python train.py --encoder_arch="resnet_bottleneck" --model="segmentation model" --dataset="aerial photos of the United States (SatlasPretrain)" --train_examples=101725 --image_size=48 --crop_scale_min=1 --horizontal_flip=true --color_jitter=0.1 --num_classes=8 --encoder_norm="batchnorm" --encoder_activation="relu" --encoder_depths=[2, 4, 4] --encoder_kernel_size=3 --encoder_stem="deep" --encoder_avg_pool_shortcut=false --encoder_widths=[128, 256, 512] --decoder_norm="groupnorm" --decoder_activation="gelu" --decoder_weight_standardization=false --decoder_widths=[32, 64, 64, 64] --decoder_blocks_per_level=2 --decoder_block="basic" --decoder_attention=false --decoder_upsampling="pixel_shuffle" --init="trunc_normal_002" --residual_init="scaled_by_depth" --optimizer="muon" --muon_scale="original" --learning_rate=0.017 --momentum=0.95 --nesterov=false --orthogonalizer="newton_schulz_5" --adamw_lr_other_params=0.0022 --max_grad_norm=1.0 --max_steps=11600 --batch_size=512 --epochs=58.4 --lr_schedule="cosine" --final_lr_fraction=0 --warmup_steps=2320 --weight_decay=0.006 --adamw_weight_decay_other_params=0
Rows from block 0 of the decoder of a small segmentation model, named by matrix and row number. Rows with one number belong to one channel. Each number is 200 + 20 x the weight over its row's rms, rounded and kept within 0 to 999. All counts start at 0.
After each channel's rows are labels from the 100 images, of 14848, where the channel reaches its highest value: "top examples" is what is common among them. Only what is clearly more common there than usual is listed. The data: aerial photos of the United States (SatlasPretrain). In brackets: how many of the 100.
# convs0: first 3x3 conv (decoder.mid.0.convs.0.weight, 64x64x3x3, each kernel summed), inputs 0-63
# convs1: second 3x3 conv (decoder.mid.0.convs.1.weight, 64x64x3x3, transposed, each kernel summed), outputs 0-63

convs0.43,199,194,188,205,191,203,203,171,197,189,163,216,217,180,226,151,184,189,198,169,189,162,193,200,213,216,245,217,206,217,186,224,230,223,205,197,175,219,232,212,179,178,166,186,155,181,192,213,208,180,180,190,183,184,208,183,199,181,177,186,194,218,188,190
convs1.43,174,202,221,231,192,219,189,231,171,271,207,201,196,223,184,176,201,205,217,162,197,184,203,192,185,207,203,206,170,164,202,200,171,206,231,227,217,218,182,206,192,212,220,189,204,213,177,208,215,183,207,205,189,198,158,184,196,209,220,222,228,197,198,224
top examples: park (34); crop field (27)

convs0.30,179,206,213,160,173,151,215,177,175,216,204,175,197,196,174,173,243,194,192,208,186,212,159,157,193,159,200,180,197,172,184,207,179,198,183,223,177,204,193,197,180,174,199,215,187,206,182,209,177,207,198,218,197,196,191,217,211,210,215,205,180,191,212,166
convs1.30,198,209,200,259,212,217,204,220,201,175,206,221,192,213,201,247,209,225,209,230,220,224,204,217,191,204,191,249,204,190,204,219,177,210,198,184,201,189,228,203,215,181,226,181,188,214,192,196,227,183,178,207,205,179,200,243,181,232,183,227,203,228,170,200
top examples: building (78)

convs0.56,212,168,193,227,187,207,191,218,212,193,178,179,189,230,189,243,208,177,197,210,215,240,178,188,189,225,218,211,191,182,222,222,208,199,186,169,232,243,226,204,184,240,212,211,183,200,179,220,201,216,170,212,196,172,211,179,221,185,168,219,187,209,210,186
convs1.56,186,214,200,186,206,144,166,179,201,180,227,177,205,210,170,225,222,219,176,209,211,215,219,227,212,206,175,186,229,184,233,218,208,212,202,228,182,171,174,193,188,167,208,190,173,218,211,205,223,200,207,189,181,221,196,204,183,171,225,220,232,202,185,199
top examples: building (78)

convs0.40,191,212,183,198,205,193,214,214,204,218,199,169,204,220,198,193,206,194,218,228,224,149,190,179,195,246,215,159,201,259,178,219,198,199,204,173,182,171,228,194,215,193,223,185,196,221,219,210,206,200,174,179,203,164,206,177,189,191,203,192,201,219,230,182
convs1.40,233,195,240,194,213,207,223,200,156,218,171,209,185,206,172,196,193,199,167,202,160,213,150,184,227,172,195,233,211,190,175,204,200,214,195,203,164,235,185,196,176,185,204,205,198,212,206,197,226,185,206,194,180,185,180,196,214,229,195,187,180,212,172,192
top examples: crop field (65)

convs0.23,180,202,181,210,217,193,219,184,173,198,214,194,214,255,189,220,198,202,204,199,211,187,219,228,177,229,228,187,188,193,185,187,183,186,222,214,196,180,215,219,187,162,234,196,190,211,236,220,201,197,182,181,183,229,223,200,159,170,208,172,231,214,226,215
convs1.23,217,172,217,183,157,201,208,218,160,225,186,193,179,207,204,182,226,216,213,168,175,189,187,164,239,185,174,197,189,209,185,218,210,228,193,163,225,210,207,208,184,199,200,194,211,178,219,200,192,193,214,234,197,203,224,217,168,168,183,184,165,215,200,189
top examples: crop field (36)

convs0.21,172,214,172,192,207,176,175,180,233,217,216,217,222,209,199,180,207,177,176,201,175,171,188,205,180,162,172,222,171,223,165,170,189,217,205,196,227,206,211,215,179,201,217,188,209,185,222,179,192,182,192,196,171,207,213,177,194,240,214,196,190,245,192,210
convs1.21,179,175,182,178,191,179,187,235,194,210,197,190,198,205,205,201,195,226,218,174,219,227,200,178,200,243,227,169,230,196,210,224,211,217,220,185,202,199,218,211,196,174,189,207,203,202,234,185,198,217,174,183,211,184,218,173,184,143,198,234,225,172,202,224
top examples: crop field (34)

convs0.8,180,196,212,158,228,197,167,226,187,189,207,204,195,185,172,230,191,197,204,160,199,195,228,209,180,189,199,173,216,183,178,197,174,210,198,187,229,216,158,203,166,204,194,203,174,175,174,220,155,171,189,225,191,205,211,172,179,182,210,183,195,184,210,200
convs1.8,209,238,215,186,173,239,192,163,214,132,158,190,183,188,210,239,220,200,227,189,185,220,209,199,186,221,187,198,200,223,221,200,239,198,192,191,186,171,202,186,208,186,179,203,214,218,212,198,188,201,183,192,203,210,206,194,209,215,176,213,208,186,204,165
top examples: building (67)

convs0.11,215,223,194,213,202,208,196,202,188,191,219,206,171,188,199,209,209,192,168,203,189,159,230,215,190,212,202,238,208,200,197,195,199,256,169,210,194,194,218,220,188,218,192,225,204,182,205,203,197,189,205,172,205,231,194,186,174,231,236,183,222,245,194,149
convs1.11,207,176,207,195,178,219,228,178,169,183,222,204,210,176,221,168,226,224,190,174,195,183,180,193,202,183,206,162,198,219,180,233,224,177,200,188,220,194,253,180,175,217,219,180,218,223,188,180,195,188,200,227,201,199,180,209,219,169,183,211,223,190,206,231
top examples: crop field (29)

convs0.17,201,214,206,196,176,162,190,191,213,197,213,185,214,236,167,184,188,195,181,192,205,159,229,214,179,197,238,214,193,187,191,170,178,195,221,216,188,205,197,242,171,187,221,205,203,178,230,195,211,194,226,222,160,185,205,170,186,225,216,206,234,178,185,196
convs1.17,199,189,169,221,221,245,185,216,146,181,160,182,187,175,205,217,210,177,179,176,207,205,181,214,179,228,196,185,192,205,187,203,205,235,203,181,239,229,226,204,201,226,194,225,199,184,194,192,177,232,178,211,228,201,217,200,211,182,188,210,199,216,217,206
top examples: crop field (49)

convs0.31,233,216,235,203,212,193,220,206,181,196,203,231,226,177,191,207,179,191,198,185,174,194,207,200,216,188,222,214,183,190,214,217,211,193,188,157,231,222,173,209,162,194,204,184,221,193,216,205,184,190,227,218,151,169,214,180,179,156,209,223,213,187,195,176
convs1.31,167,197,202,199,191,197,190,199,183,182,164,193,224,191,177,214,253,221,200,221,203,201,214,178,170,203,180,169,234,225,230,173,209,203,201,219,166,217,202,206,190,212,188,221,208,206,163,188,216,181,177,151,229,229,195,222,191,193,197,213,204,185,188,200
top examples: crop field (36)

convs0.38,204,225,197,210,192,217,232,201,220,209,226,197,222,169,203,175,241,225,176,186,207,171,194,202,204,213,212,207,194,194,177,204,163,190,139,203,178,184,173,177,182,166,197,195,190,204,188,185,196,171,155,205,173,198,163,180,213,194,213,206,186,199,205,195
convs1.38,183,211,209,222,208,166,186,207,188,196,207,224,188,219,203,175,194,185,216,181,198,201,190,194,191,168,177,201,196,253,191,257,187,200,223,204,197,213,184,194,179,246,205,200,167,209,217,187,162,167,211,225,198,180,231,209,175,209,188,213,199,190,166,198
top examples: crop field (26)

convs0.35,211,201,223,200,224,196,215,171,187,199,182,199,222,222,175,217,198,205,224,183,203,201,182,185,164,180,199,234,204,186,187,219,220,210,178,208,232,230,238,186,189,185,195,204,164,185,182,251,158,196,187,185,195,199,164,213,229,164,214,211,186,203,187,195
convs1.35,190,225,174,192,197,181,189,187,219,143,192,184,220,168,205,171,194,204,222,184,187,165,216,205,225,189,207,208,183,211,171,228,194,162,196,207,225,174,197,219,181,183,209,217,206,210,197,167,198,185,188,175,205,173,207,148,184,214,187,183,197,168,202,207
top examples: building (72)

convs0.7,203,214,214,192,230,198,193,194,190,186,197,199,185,206,180,230,198,206,211,214,210,222,212,183,155,160,151,165,202,187,204,180,223,217,194,235,179,199,224,194,216,186,198,194,238,215,257,192,205,234,214,206,212,212,233,215,190,207,180,198,191,202,184,183
convs1.7,222,194,227,205,190,249,208,212,174,214,191,187,218,227,212,182,204,193,180,195,196,163,192,211,182,199,208,186,188,201,177,241,172,220,213,185,210,210,204,191,234,235,186,203,175,228,172,225,259,185,210,238,199,226,189,193,208,196,196,205,191,184,206,188
top examples: crop field (36)