config.yaml
encoder_arch: "resnet_bottleneck"
model: "segmentation model"
dataset: "aerial photos of the United States (SatlasPretrain)"
train_examples: 101725
image_size: 48
crop_scale_min: 1
horizontal_flip: true
color_jitter: 0.1
num_classes: 8
encoder_norm: "batchnorm"
encoder_activation: "relu"
encoder_depths: [2, 4, 4]
encoder_kernel_size: 3
encoder_stem: "deep"
encoder_avg_pool_shortcut: false
encoder_widths: [128, 256, 512]
decoder_norm: "groupnorm"
decoder_activation: "gelu"
decoder_weight_standardization: false
decoder_widths: [32, 64, 64, 64]
decoder_blocks_per_level: 2
decoder_block: "basic"
decoder_attention: false
decoder_upsampling: "pixel_shuffle"
init: "trunc_normal_002"
residual_init: "scaled_by_depth"
optimizer: "muon"
muon_scale: "original"
lr: 0.017
momentum: 0.95
nesterov: false
orthogonalizer: "newton_schulz_5"
adamw_lr_other_params: 0.0022
grad_clip: 1.0
steps: 11600
batch_size: 512
epochs: 58.4
lr_schedule: "cosine"
final_lr_fraction: 0
warmup_steps: 2320
weight_decay: 0.006
adamw_weight_decay_other_params: 0
Rows from block 3 of the decoder, named by matrix and row number. Rows with one number belong to one channel. Each number is 128 + 32 x the weight over its row's rms, rounded and kept within 0 to 255. All counts start at 0. Numbers have three digits each. After the name is the row's rms in percent of the matrix's.
# convs0: first 3x3 conv (decoder.decb.0.1.convs.0.weight, 64x64x3x3), inputs 63-63, a 3x3 kernel for each
# convs1: second 3x3 conv (decoder.decb.0.1.convs.1.weight, 64x64x3x3, transposed), outputs 63-63, a 3x3 kernel for each
convs0.0 106:159123167100107102147150123
convs0.1 099:125100141096106115130085120
convs0.2 102:142121113124116105069132132
convs0.3 097:121105119130126109108154092
convs0.4 106:122141115138151141139145167
convs0.5 102:081126089121118091110130105
convs0.6 094:098124111110091130076101116
convs0.7 104:066141123148149117131121105
convs0.8 096:131140161188179184139151169
convs0.9 091:123128099157162142183184159
convs0.10 102:107081112123126067159179109
convs0.11 102:149226204117118185138139148
convs0.12 087:205219249144130130124127171
convs0.13 099:160087158132154133097109084
convs0.14 108:118130131113130104112130117
convs0.15 092:119138087127126118119105078
convs0.16 103:117101092149152110089108097
convs0.17 099:120157141077107055149150134
convs0.18 097:106074117128087098099063089
convs0.19 099:129104134135157105122138129
convs0.20 102:101161125177132182137184140
convs0.21 101:147152132134120093126086093
convs0.22 099:155141143128135085166110089
convs0.23 099:141111099174118088115096074
convs0.24 106:087104089138126125149104091
convs0.25 097:122098114134111121119069088
convs0.26 104:120143148204130138108112114
convs0.27 106:094123147105112099117177144
convs0.28 109:112076135106134166134108136
convs0.29 099:057106056153136128141130111
convs0.30 099:092080145070077129137131163
convs0.31 098:093117059105093115170085059
convs0.32 102:154134066130178113114101079
convs0.33 104:125146116096146130144165138
convs0.34 101:090093142139140103155138095
convs0.35 099:123161187125164190128122133
convs0.36 115:102075101125088125131100168
convs0.37 106:080107101123102117129092141
convs0.38 103:130153104198134187110139081
convs0.39 098:143182144165175156174195153
convs0.40 091:129133087144105104093117125
convs0.41 088:120114102140129129125114104
convs0.42 099:131155172153157140131134157
convs0.43 089:104140100098107077129128128
convs0.44 106:145148149123117107113107138
convs0.45 103:122127091112132138139115139
convs0.46 108:137134125150118130126109087
convs0.47 091:118128144128130124082092116
convs0.48 096:139104161072107120138110137
convs0.49 094:177147170132124131146131137
convs0.50 108:180137093193154081206172125
convs0.51 103:098047095142093073144140089
convs0.52 098:172173129148159113135104091
convs0.53 088:134118091119160096142166083
convs0.54 095:121148083151144112182111094
convs0.55 114:072147173040073141106040094
convs0.56 096:150149130160152140169115142
convs0.57 094:142106122142145162140197152
convs0.58 095:165152143129154071157193155
convs0.59 091:173099134115155122152154147
convs0.60 099:093144095096167107090104099
convs0.61 096:136125110130120097148099084
convs0.62 106:113081127139051080151119080
convs0.63 106:121149123080111150110088142
convs1.0 136:082146146172173142128157122
convs1.1 095:172187180182153154151104120
convs1.2 083:134085120112140093131115109
convs1.3 107:167137163119102097179155156
convs1.4 129:136145112135080107163131111
convs1.5 100:151144178156140147131107107
convs1.6 102:165120122132082103128116132
convs1.7 087:139140164149142177150154198
convs1.8 124:054110092071092108090131115
convs1.9 080:142103127098105089152168191
convs1.10 090:144174167159183184087157144
convs1.11 081:081126088129187126031104065
convs1.12 077:116129158114114121088099075
convs1.13 095:160165113131128086075060059
convs1.14 110:138143173135114125171143131
convs1.15 101:113113151101113135121136171
convs1.16 092:148108186113114174133104186
convs1.17 086:100101137151138157116128126
convs1.18 083:132140125154136117143155108
convs1.19 113:132183109114157118148196149
convs1.20 083:057073044115143067118132150
convs1.21 091:188174210149149169087134130
convs1.22 096:084084155167129160120120093
convs1.23 085:177138124147129087171148111
convs1.24 132:131145152079098125174167148
convs1.25 086:178160116126153127195207176
convs1.26 119:122139124106120095104122116
convs1.27 095:092079121154106080157113118
convs1.28 118:051135135083094125071100090
convs1.29 086:092132093098123136142178143
convs1.30 093:101135109103153106077128116
convs1.31 090:118148131103127111143136123
convs1.32 098:100100105086136155105165136
convs1.33 110:113115133139105142110100120
convs1.34 098:146159153091119142112133131
convs1.35 084:118135143096118116098085137
convs1.36 127:091065106106082157141122171
convs1.37 119:147169157139144139141138172
convs1.38 089:164159153115125105129130151
convs1.39 088:101100124106118150113092141
convs1.40 074:199164159180177154184181194
convs1.41 067:154142150106115102099156133
convs1.42 091:090122113096114158098129141
convs1.43 076:152154149151125134153162152
convs1.44 089:170163177146145156138139143
convs1.45 099:096150126096132150053090114
convs1.46 142:099123131114120115106095105
convs1.47 124:122105090151136113140140122
convs1.48 078:185139165153115143180142126
convs1.49 084:112156161091095093074099101
convs1.50 089:119067062163105073161138109
convs1.51 108:138095151169170125126171132
convs1.52 084:119142096107130074071115064
convs1.53 088:139154160179170182177185170
convs1.54 111:136136153151151148145101110
convs1.55 151:131208159081171161044123185
convs1.56 086:031070080077074092041065023
convs1.57 089:117086184097141175112130147
convs1.58 091:138111103177132120126121099
convs1.59 089:116136082126133101144151107
convs1.60 099:151149175176147168128146168
convs1.61 121:150165175175164142169163141
convs1.62 095:116167112106138094106135073
convs1.63 119:080128124083161133104143119