A small segmentation model, trained from scratch: encoder arch resnet_bottleneck.
Rows from block 1 of the decoder of a small segmentation model, named by matrix and row number. Rows with one number belong to one channel. Each number is 50 + 12 x the weight over its row's rms, rounded and kept within 0 to 99. All counts start at 0. After the name is the row's rms in percent of the matrix's.
After each channel's rows are labels from the 100 images, of 14848, where the channel reaches its highest value: "responds to" is what is common among them. Only what is clearly more common there than usual is listed. The data: aerial photos of the United States (SatlasPretrain). In brackets: how many of the 100, against the usual share in percent.
# convs0: first 3x3 conv (decoder.mid.1.convs.0.weight, 64x64x3x3, each kernel summed), inputs 0-63
# convs1: second 3x3 conv (decoder.mid.1.convs.1.weight, 64x64x3x3, transposed, each kernel summed), outputs 0-63

convs0.11 093:66 44 42 55 44 44 33 46 60 51 58 54 60 56 48 00 34 33 50 55 53 51 34 45 56 39 43 45 29 43 48 61 33 44 29 43 50 43 60 50 50 41 43 45 24 51 41 46 55 53 39 48 47 42 46 46 51 44 45 48 59 60 60 48
convs1.11 094:58 64 40 49 55 62 62 56 35 34 36 55 38 32 47 62 50 55 57 55 33 54 36 30 45 55 52 29 71 66 48 74 63 65 59 38 47 39 63 46 47 62 42 42 58 64 86 61 48 54 69 68 55 59 56 54 42 50 55 42 60 30 42 48
responds to: crop field (67 vs 8.5)

convs0.22 104:45 41 42 43 56 37 63 66 65 51 32 29 81 37 51 59 64 60 55 57 53 42 70 46 40 49 76 56 45 54 26 68 45 41 56 67 57 36 58 53 50 60 65 55 40 53 75 46 69 51 49 55 25 48 47 34 35 51 55 46 43 49 50 42
convs1.22 089:39 52 52 46 54 55 51 42 47 76 71 51 48 57 73 47 40 50 56 36 56 47 45 53 56 47 31 50 48 49 39 42 53 47 29 37 52 67 35 34 56 50 40 54 52 33 37 66 32 21 48 58 75 52 26 61 80 50 45 52 48 34 67 49
responds to: crop field (39 vs 8.5)

convs0.57 156:45 49 45 42 33 37 46 32 63 53 52 48 59 46 53 49 64 63 59 61 63 46 58 61 61 44 30 54 48 55 62 52 42 31 29 38 39 36 43 42 26 42 37 41 41 43 41 59 17 32 37 30 32 40 25 38 42 38 61 52 47 54 49 63
convs1.57 124:56 51 67 39 46 67 28 58 43 26 51 55 39 34 49 94 44 58 50 33 41 53 47 49 49 43 49 39 61 45 63 42 48 39 51 50 41 62 61 40 48 55 44 58 77 71 61 57 45 54 40 71 55 53 48 34 48 30 50 61 61 53 60 35
responds to: crop field (35 vs 8.5)

convs0.30 100:65 45 50 39 59 51 65 41 31 54 53 53 57 43 44 41 59 36 48 56 45 27 18 35 67 43 48 43 62 68 41 38 42 45 44 56 37 50 19 54 34 38 27 40 46 47 56 51 55 35 46 30 51 51 53 61 55 38 49 53 20 42 33 37
convs1.30 104:29 58 40 56 38 34 56 36 49 65 32 40 49 74 36 39 59 59 42 46 43 42 44 31 50 55 46 64 41 46 35 62 50 69 58 65 59 67 39 35 45 68 57 65 54 33 38 30 53 25 58 70 53 49 59 44 47 55 39 29 52 51 35 43
responds to: park (33 vs 5.1)

convs0.50 086:38 56 40 48 49 43 30 64 54 42 39 30 43 53 28 46 43 70 69 41 57 42 63 50 49 48 60 43 77 66 42 61 44 38 61 51 55 47 50 41 36 62 70 28 57 51 51 54 31 78 57 60 48 56 43 25 54 36 38 56 38 36 61 57
convs1.50 098:47 61 45 45 45 63 55 37 44 55 54 60 65 45 39 53 66 42 49 59 48 46 39 50 67 28 40 56 53 55 59 36 28 36 27 45 29 55 53 69 73 33 38 84 43 43 59 48 42 42 45 35 56 50 68 50 49 57 71 54 74 52 46 51
responds to: park (25 vs 5.1)

convs0.52 120:44 53 28 47 49 43 30 63 55 55 40 45 52 36 39 67 38 61 45 46 34 66 55 64 30 34 48 61 32 35 39 50 47 33 51 38 46 38 33 36 42 50 57 64 48 69 52 49 62 70 55 33 45 30 53 73 49 33 61 53 42 41 45 26
convs1.52 108:51 56 52 29 48 47 64 47 51 31 61 52 43 60 44 42 49 42 60 52 58 50 46 43 63 55 37 44 58 48 52 61 71 70 53 59 46 26 41 63 50 41 40 43 41 35 39 21 36 43 28 55 68 68 49 41 51 50 24 15 44 44 35 44
responds to: building (72 vs 41.5)

convs0.32 129:51 45 57 32 53 43 44 61 44 36 47 28 46 37 34 25 38 41 48 35 45 35 50 57 34 51 39 33 48 43 45 60 50 64 50 42 62 48 77 58 43 32 59 49 30 51 55 52 52 39 44 54 55 52 41 42 42 26 49 25 31 25 27 55
convs1.32 079:61 50 55 59 57 37 38 31 57 53 57 47 63 55 59 45 59 43 71 44 37 76 37 73 46 44 53 77 38 64 53 43 43 52 51 32 42 40 44 46 62 36 43 58 59 46 51 63 59 46 57 11 47 50 33 75 41 44 55 38 50 58 59 38
responds to: crop field (33 vs 8.5)

convs0.33 081:47 39 60 43 45 59 46 31 49 55 37 64 60 47 67 43 42 46 62 38 34 46 64 60 38 53 32 68 52 29 41 51 35 46 28 66 31 63 60 47 53 53 52 52 63 44 46 44 45 24 27 33 49 32 52 55 60 74 54 38 64 64 54 69
convs1.33 091:48 40 46 47 54 57 39 64 44 42 49 46 53 44 40 51 41 47 45 55 54 60 45 36 60 47 77 19 65 55 68 79 48 73 62 55 45 53 51 65 27 57 53 37 44 45 63 62 21 67 58 74 50 52 60 54 33 38 58 53 45 47 51 35
responds to: crop field (76 vs 8.5)

convs0.29 113:48 46 36 49 66 34 58 51 55 39 48 29 54 44 38 39 53 49 34 75 45 59 53 62 37 60 68 53 51 49 36 68 29 77 75 55 40 44 73 50 45 52 46 45 35 44 52 49 67 65 42 62 57 43 59 49 47 64 37 20 65 54 54 57
convs1.29 101:62 54 42 33 39 65 55 38 47 68 66 45 45 50 66 66 54 44 63 35 59 60 49 46 60 39 27 45 36 55 48 34 74 38 33 49 40 59 22 57 43 60 36 52 63 47 51 54 42 24 72 59 59 50 33 48 55 42 55 57 44 27 38 48
responds to: crop field (79 vs 8.5)

convs0.34 090:39 41 23 53 71 64 53 26 62 65 62 57 70 52 87 46 57 54 52 46 47 51 42 47 41 35 34 67 42 38 52 56 45 62 28 44 54 69 55 57 67 50 57 56 49 48 48 39 45 33 41 21 56 43 35 53 57 52 51 46 53 48 38 52
convs1.34 102:69 49 63 36 49 34 40 65 39 29 44 35 41 40 46 60 36 39 34 37 45 54 49 39 57 63 60 36 42 58 54 77 54 54 70 49 58 61 75 54 41 46 49 45 49 47 67 49 37 57 38 63 52 57 67 37 18 30 59 51 58 48 54 36
responds to: crop field (70 vs 8.5)

convs0.35 080:52 42 44 40 51 63 25 73 63 46 56 70 54 40 68 44 60 45 61 39 53 63 62 57 59 37 27 51 34 39 50 65 35 31 38 56 50 40 41 38 57 59 58 56 36 62 45 43 51 35 50 37 41 42 31 18 51 62 55 31 55 61 47 37
convs1.35 102:47 43 62 53 47 45 62 38 24 30 58 59 46 46 49 49 40 65 52 45 41 59 44 43 41 34 47 20 53 72 56 65 53 62 47 64 24 70 59 51 45 66 35 60 52 36 50 68 40 52 37 53 56 55 54 57 46 15 43 66 52 39 42 46
responds to: crop field (93 vs 8.5)

convs0.6 099:60 58 61 45 49 42 43 41 72 42 51 61 56 63 66 40 50 53 64 48 57 22 32 55 54 56 58 67 76 60 51 47 29 44 48 41 39 49 51 45 47 52 61 52 31 55 53 31 33 10 30 57 30 49 32 48 51 52 48 45 48 44 47 40
convs1.6 112:53 41 39 53 67 55 56 72 19 55 50 42 39 46 38 58 15 32 42 48 22 55 49 31 52 31 57 37 57 48 40 73 45 46 61 55 58 46 70 58 57 63 55 43 43 56 67 56 54 63 54 65 56 46 68 56 36 46 48 50 52 38 41 53
responds to: crop field (50 vs 8.5)

convs0.7 092:38 41 58 46 57 48 75 35 43 63 35 38 60 57 57 58 66 55 44 55 50 55 38 61 51 58 46 76 18 47 42 51 28 50 57 37 58 68 58 65 36 40 68 70 37 57 60 53 61 35 53 35 34 57 43 60 57 65 41 32 40 59 44 45
convs1.7 078:69 32 33 34 53 42 17 60 29 44 62 47 64 42 64 43 66 46 66 44 52 44 52 46 47 69 56 30 55 50 67 77 47 64 55 52 43 42 56 46 42 61 37 38 55 70 48 47 34 58 50 64 53 43 64 59 44 31 42 55 37 42 37 46
responds to: crop field (35 vs 8.5)