Weights of a small segmentation model.
Model: 2.82M parameters, encoder arch resnet_bottleneck, encoder norm batchnorm, encoder activation relu, decoder activation gelu, decoder widths [32, 64, 64, 64].
Training: muon at rate 0.017, 11600 steps, batches of 512, held-out accuracy 87%.
Data: trained on aerial photos of the United States (SatlasPretrain), 58.4 epochs.
Rows from block 9 of the encoder of a small segmentation model, named by matrix and row number. Rows with one number belong to one channel. Each number is 50 + 10 x the weight over its row's rms, rounded and kept within 0 to 99. All counts start at 0.
After each channel's rows are labels from the 100 images, of 14848, where the channel reaches its highest value: "colour at peak" is the nearest of a few named colours to the mean colour under the peak; "strongest on" is what is common among them. Only what is clearly more common there than usual is listed. The data: aerial photos of the United States (SatlasPretrain). In brackets: how many of the 100, against the usual share in percent.
# convs1: 3x3 conv (encoder.blocks.9.convs.1.weight, 128x128x3x3, each kernel summed), inputs 0-63
# convs2: expand pointwise conv (encoder.blocks.9.convs.2.weight, 512x128x1x1, transposed), outputs 0-85

convs1.88:45 57 62 52 54 57 34 53 67 51 45 47 37 64 53 18 50 56 44 52 53 39 49 32 61 17 66 46 37 59 46 59 34 51 57 41 45 45 44 43 40 34 39 60 47 50 48 48 46 45 56 48 38 46 36 43 41 45 60 38 41 41 64 38
convs2.88:60 47 55 36 36 54 73 54 45 60 64 49 56 62 57 37 49 42 52 53 46 64 57 45 60 54 36 65 49 47 63 45 42 46 56 47 40 48 44 54 40 62 45 45 45 40 54 55 46 37 64 47 41 46 64 52 40 47 60 52 43 64 49 40 60 49 35 66 67 58 64 55 47 52 45 43 48 60 58 53 39 39 41 42 51 30
colour at peak: brown (64 vs 35.7)
strongest on: building (85 vs 41.5)

convs1.66:40 46 44 66 46 66 55 66 39 51 52 48 58 54 56 45 49 61 58 66 45 55 44 51 30 41 71 61 59 39 56 50 75 52 52 49 61 52 48 46 59 49 51 56 36 39 69 50 49 43 56 51 48 43 55 64 52 59 59 50 63 54 45 60
convs2.66:55 41 62 56 41 60 49 41 61 46 56 63 30 51 56 38 44 55 59 65 58 33 36 60 53 66 39 51 60 57 38 54 33 33 57 45 45 59 41 45 54 56 39 49 46 29 55 59 53 50 37 39 67 38 77 50 56 48 74 67 43 60 39 38 50 58 35 61 63 48 54 54 55 42 46 46 45 54 49 42 38 29 61 42 52 64
colour at peak: pink (26 vs 3.6)
strongest on: building (97 vs 41.5)

convs1.33:64 63 51 46 57 48 49 48 54 45 52 45 43 35 46 45 49 56 58 46 55 48 55 38 33 35 53 66 61 57 50 41 67 67 44 50 50 45 47 51 35 47 49 51 61 35 55 55 38 50 76 76 46 48 54 56 65 54 48 49 53 52 60 54
convs2.33:58 39 39 44 57 44 52 49 48 46 47 39 48 47 52 41 41 66 41 46 54 47 53 30 48 59 41 27 49 48 53 59 58 46 62 45 47 57 49 33 43 60 54 54 50 50 49 37 34 33 48 45 63 56 48 41 62 40 42 42 70 53 57 70 32 41 36 44 52 41 64 46 50 50 47 48 47 67 48 49 52 44 40 55 51 41
colour at peak: pink (31 vs 3.6)
strongest on: building (97 vs 41.5)

convs1.100:64 37 56 50 51 45 45 39 40 58 46 56 60 48 46 55 49 69 49 56 55 59 56 39 43 56 46 47 71 44 68 44 42 33 47 57 49 53 40 48 41 29 34 60 41 49 63 54 57 59 45 71 49 54 35 55 68 58 58 57 39 40 57 50
convs2.100:35 52 34 54 52 45 36 43 50 49 58 42 38 43 47 38 45 40 54 54 67 57 49 59 55 34 54 32 44 44 65 40 54 51 42 51 40 42 43 49 54 56 52 48 35 54 41 58 44 54 35 55 56 40 36 48 53 38 55 34 59 66 49 41 58 46 42 56 58 47 45 52 54 47 56 40 39 45 33 45 54 43 53 41 40 38
colour at peak: pink (35 vs 3.6)
strongest on: building (92 vs 41.5)

convs1.114:48 65 68 45 45 50 31 54 67 38 48 55 42 41 50 46 50 41 68 58 52 40 56 48 50 66 48 65 53 54 40 69 64 60 52 61 54 41 51 63 46 50 65 54 60 44 47 47 39 46 49 63 51 60 60 37 46 63 46 48 44 37 29 53
convs2.114:51 43 63 52 56 48 34 48 62 54 52 40 30 47 35 40 47 78 45 54 44 44 47 52 50 56 42 64 48 54 49 43 46 59 43 53 50 45 55 46 40 65 51 43 58 49 69 50 53 62 45 46 60 44 48 54 50 70 40 49 54 45 43 53 55 55 33 45 37 68 48 41 44 51 48 49 55 51 51 48 48 42 46 56 56 62
colour at peak: pink (27 vs 3.6)
strongest on: building (95 vs 41.5)

convs1.9:44 39 56 63 40 43 56 61 42 53 48 50 68 55 46 55 54 39 46 47 53 53 48 48 49 52 48 34 50 62 55 50 63 44 38 43 60 58 53 27 60 31 45 31 42 50 54 49 64 42 55 41 42 48 36 62 51 73 64 64 51 39 52 36
convs2.9:48 46 51 65 53 31 53 42 48 51 48 47 50 35 54 34 66 43 42 39 49 40 38 45 67 36 63 53 48 74 55 46 41 51 37 46 54 53 23 45 43 54 26 46 52 34 60 52 43 40 44 56 44 39 58 44 55 53 55 57 35 43 47 53 46 42 51 55 33 49 43 48 57 63 62 22 56 54 55 50 47 37 59 59 43 39
colour at peak: pink (28 vs 3.6)
strongest on: building (95 vs 41.5)

convs1.12:50 55 81 42 50 49 39 55 77 64 50 52 62 66 41 41 39 46 43 57 35 63 58 56 46 43 40 44 36 56 48 30 41 37 57 58 53 38 36 66 44 61 65 72 57 53 51 43 48 58 48 41 40 57 58 40 48 46 36 52 42 58 57 63
convs2.12:52 48 43 69 64 45 48 50 47 38 48 59 46 63 56 36 43 47 71 43 33 37 52 45 59 48 59 68 65 36 53 56 55 53 68 53 70 53 51 48 46 51 47 72 49 55 62 41 54 57 60 35 46 83 62 35 57 74 48 52 50 38 38 60 56 42 46 74 42 22 59 60 42 43 56 68 56 52 49 54 52 55 59 54 58 43
colour at peak: grey (88 vs 57.3)
strongest on: building (94 vs 41.5)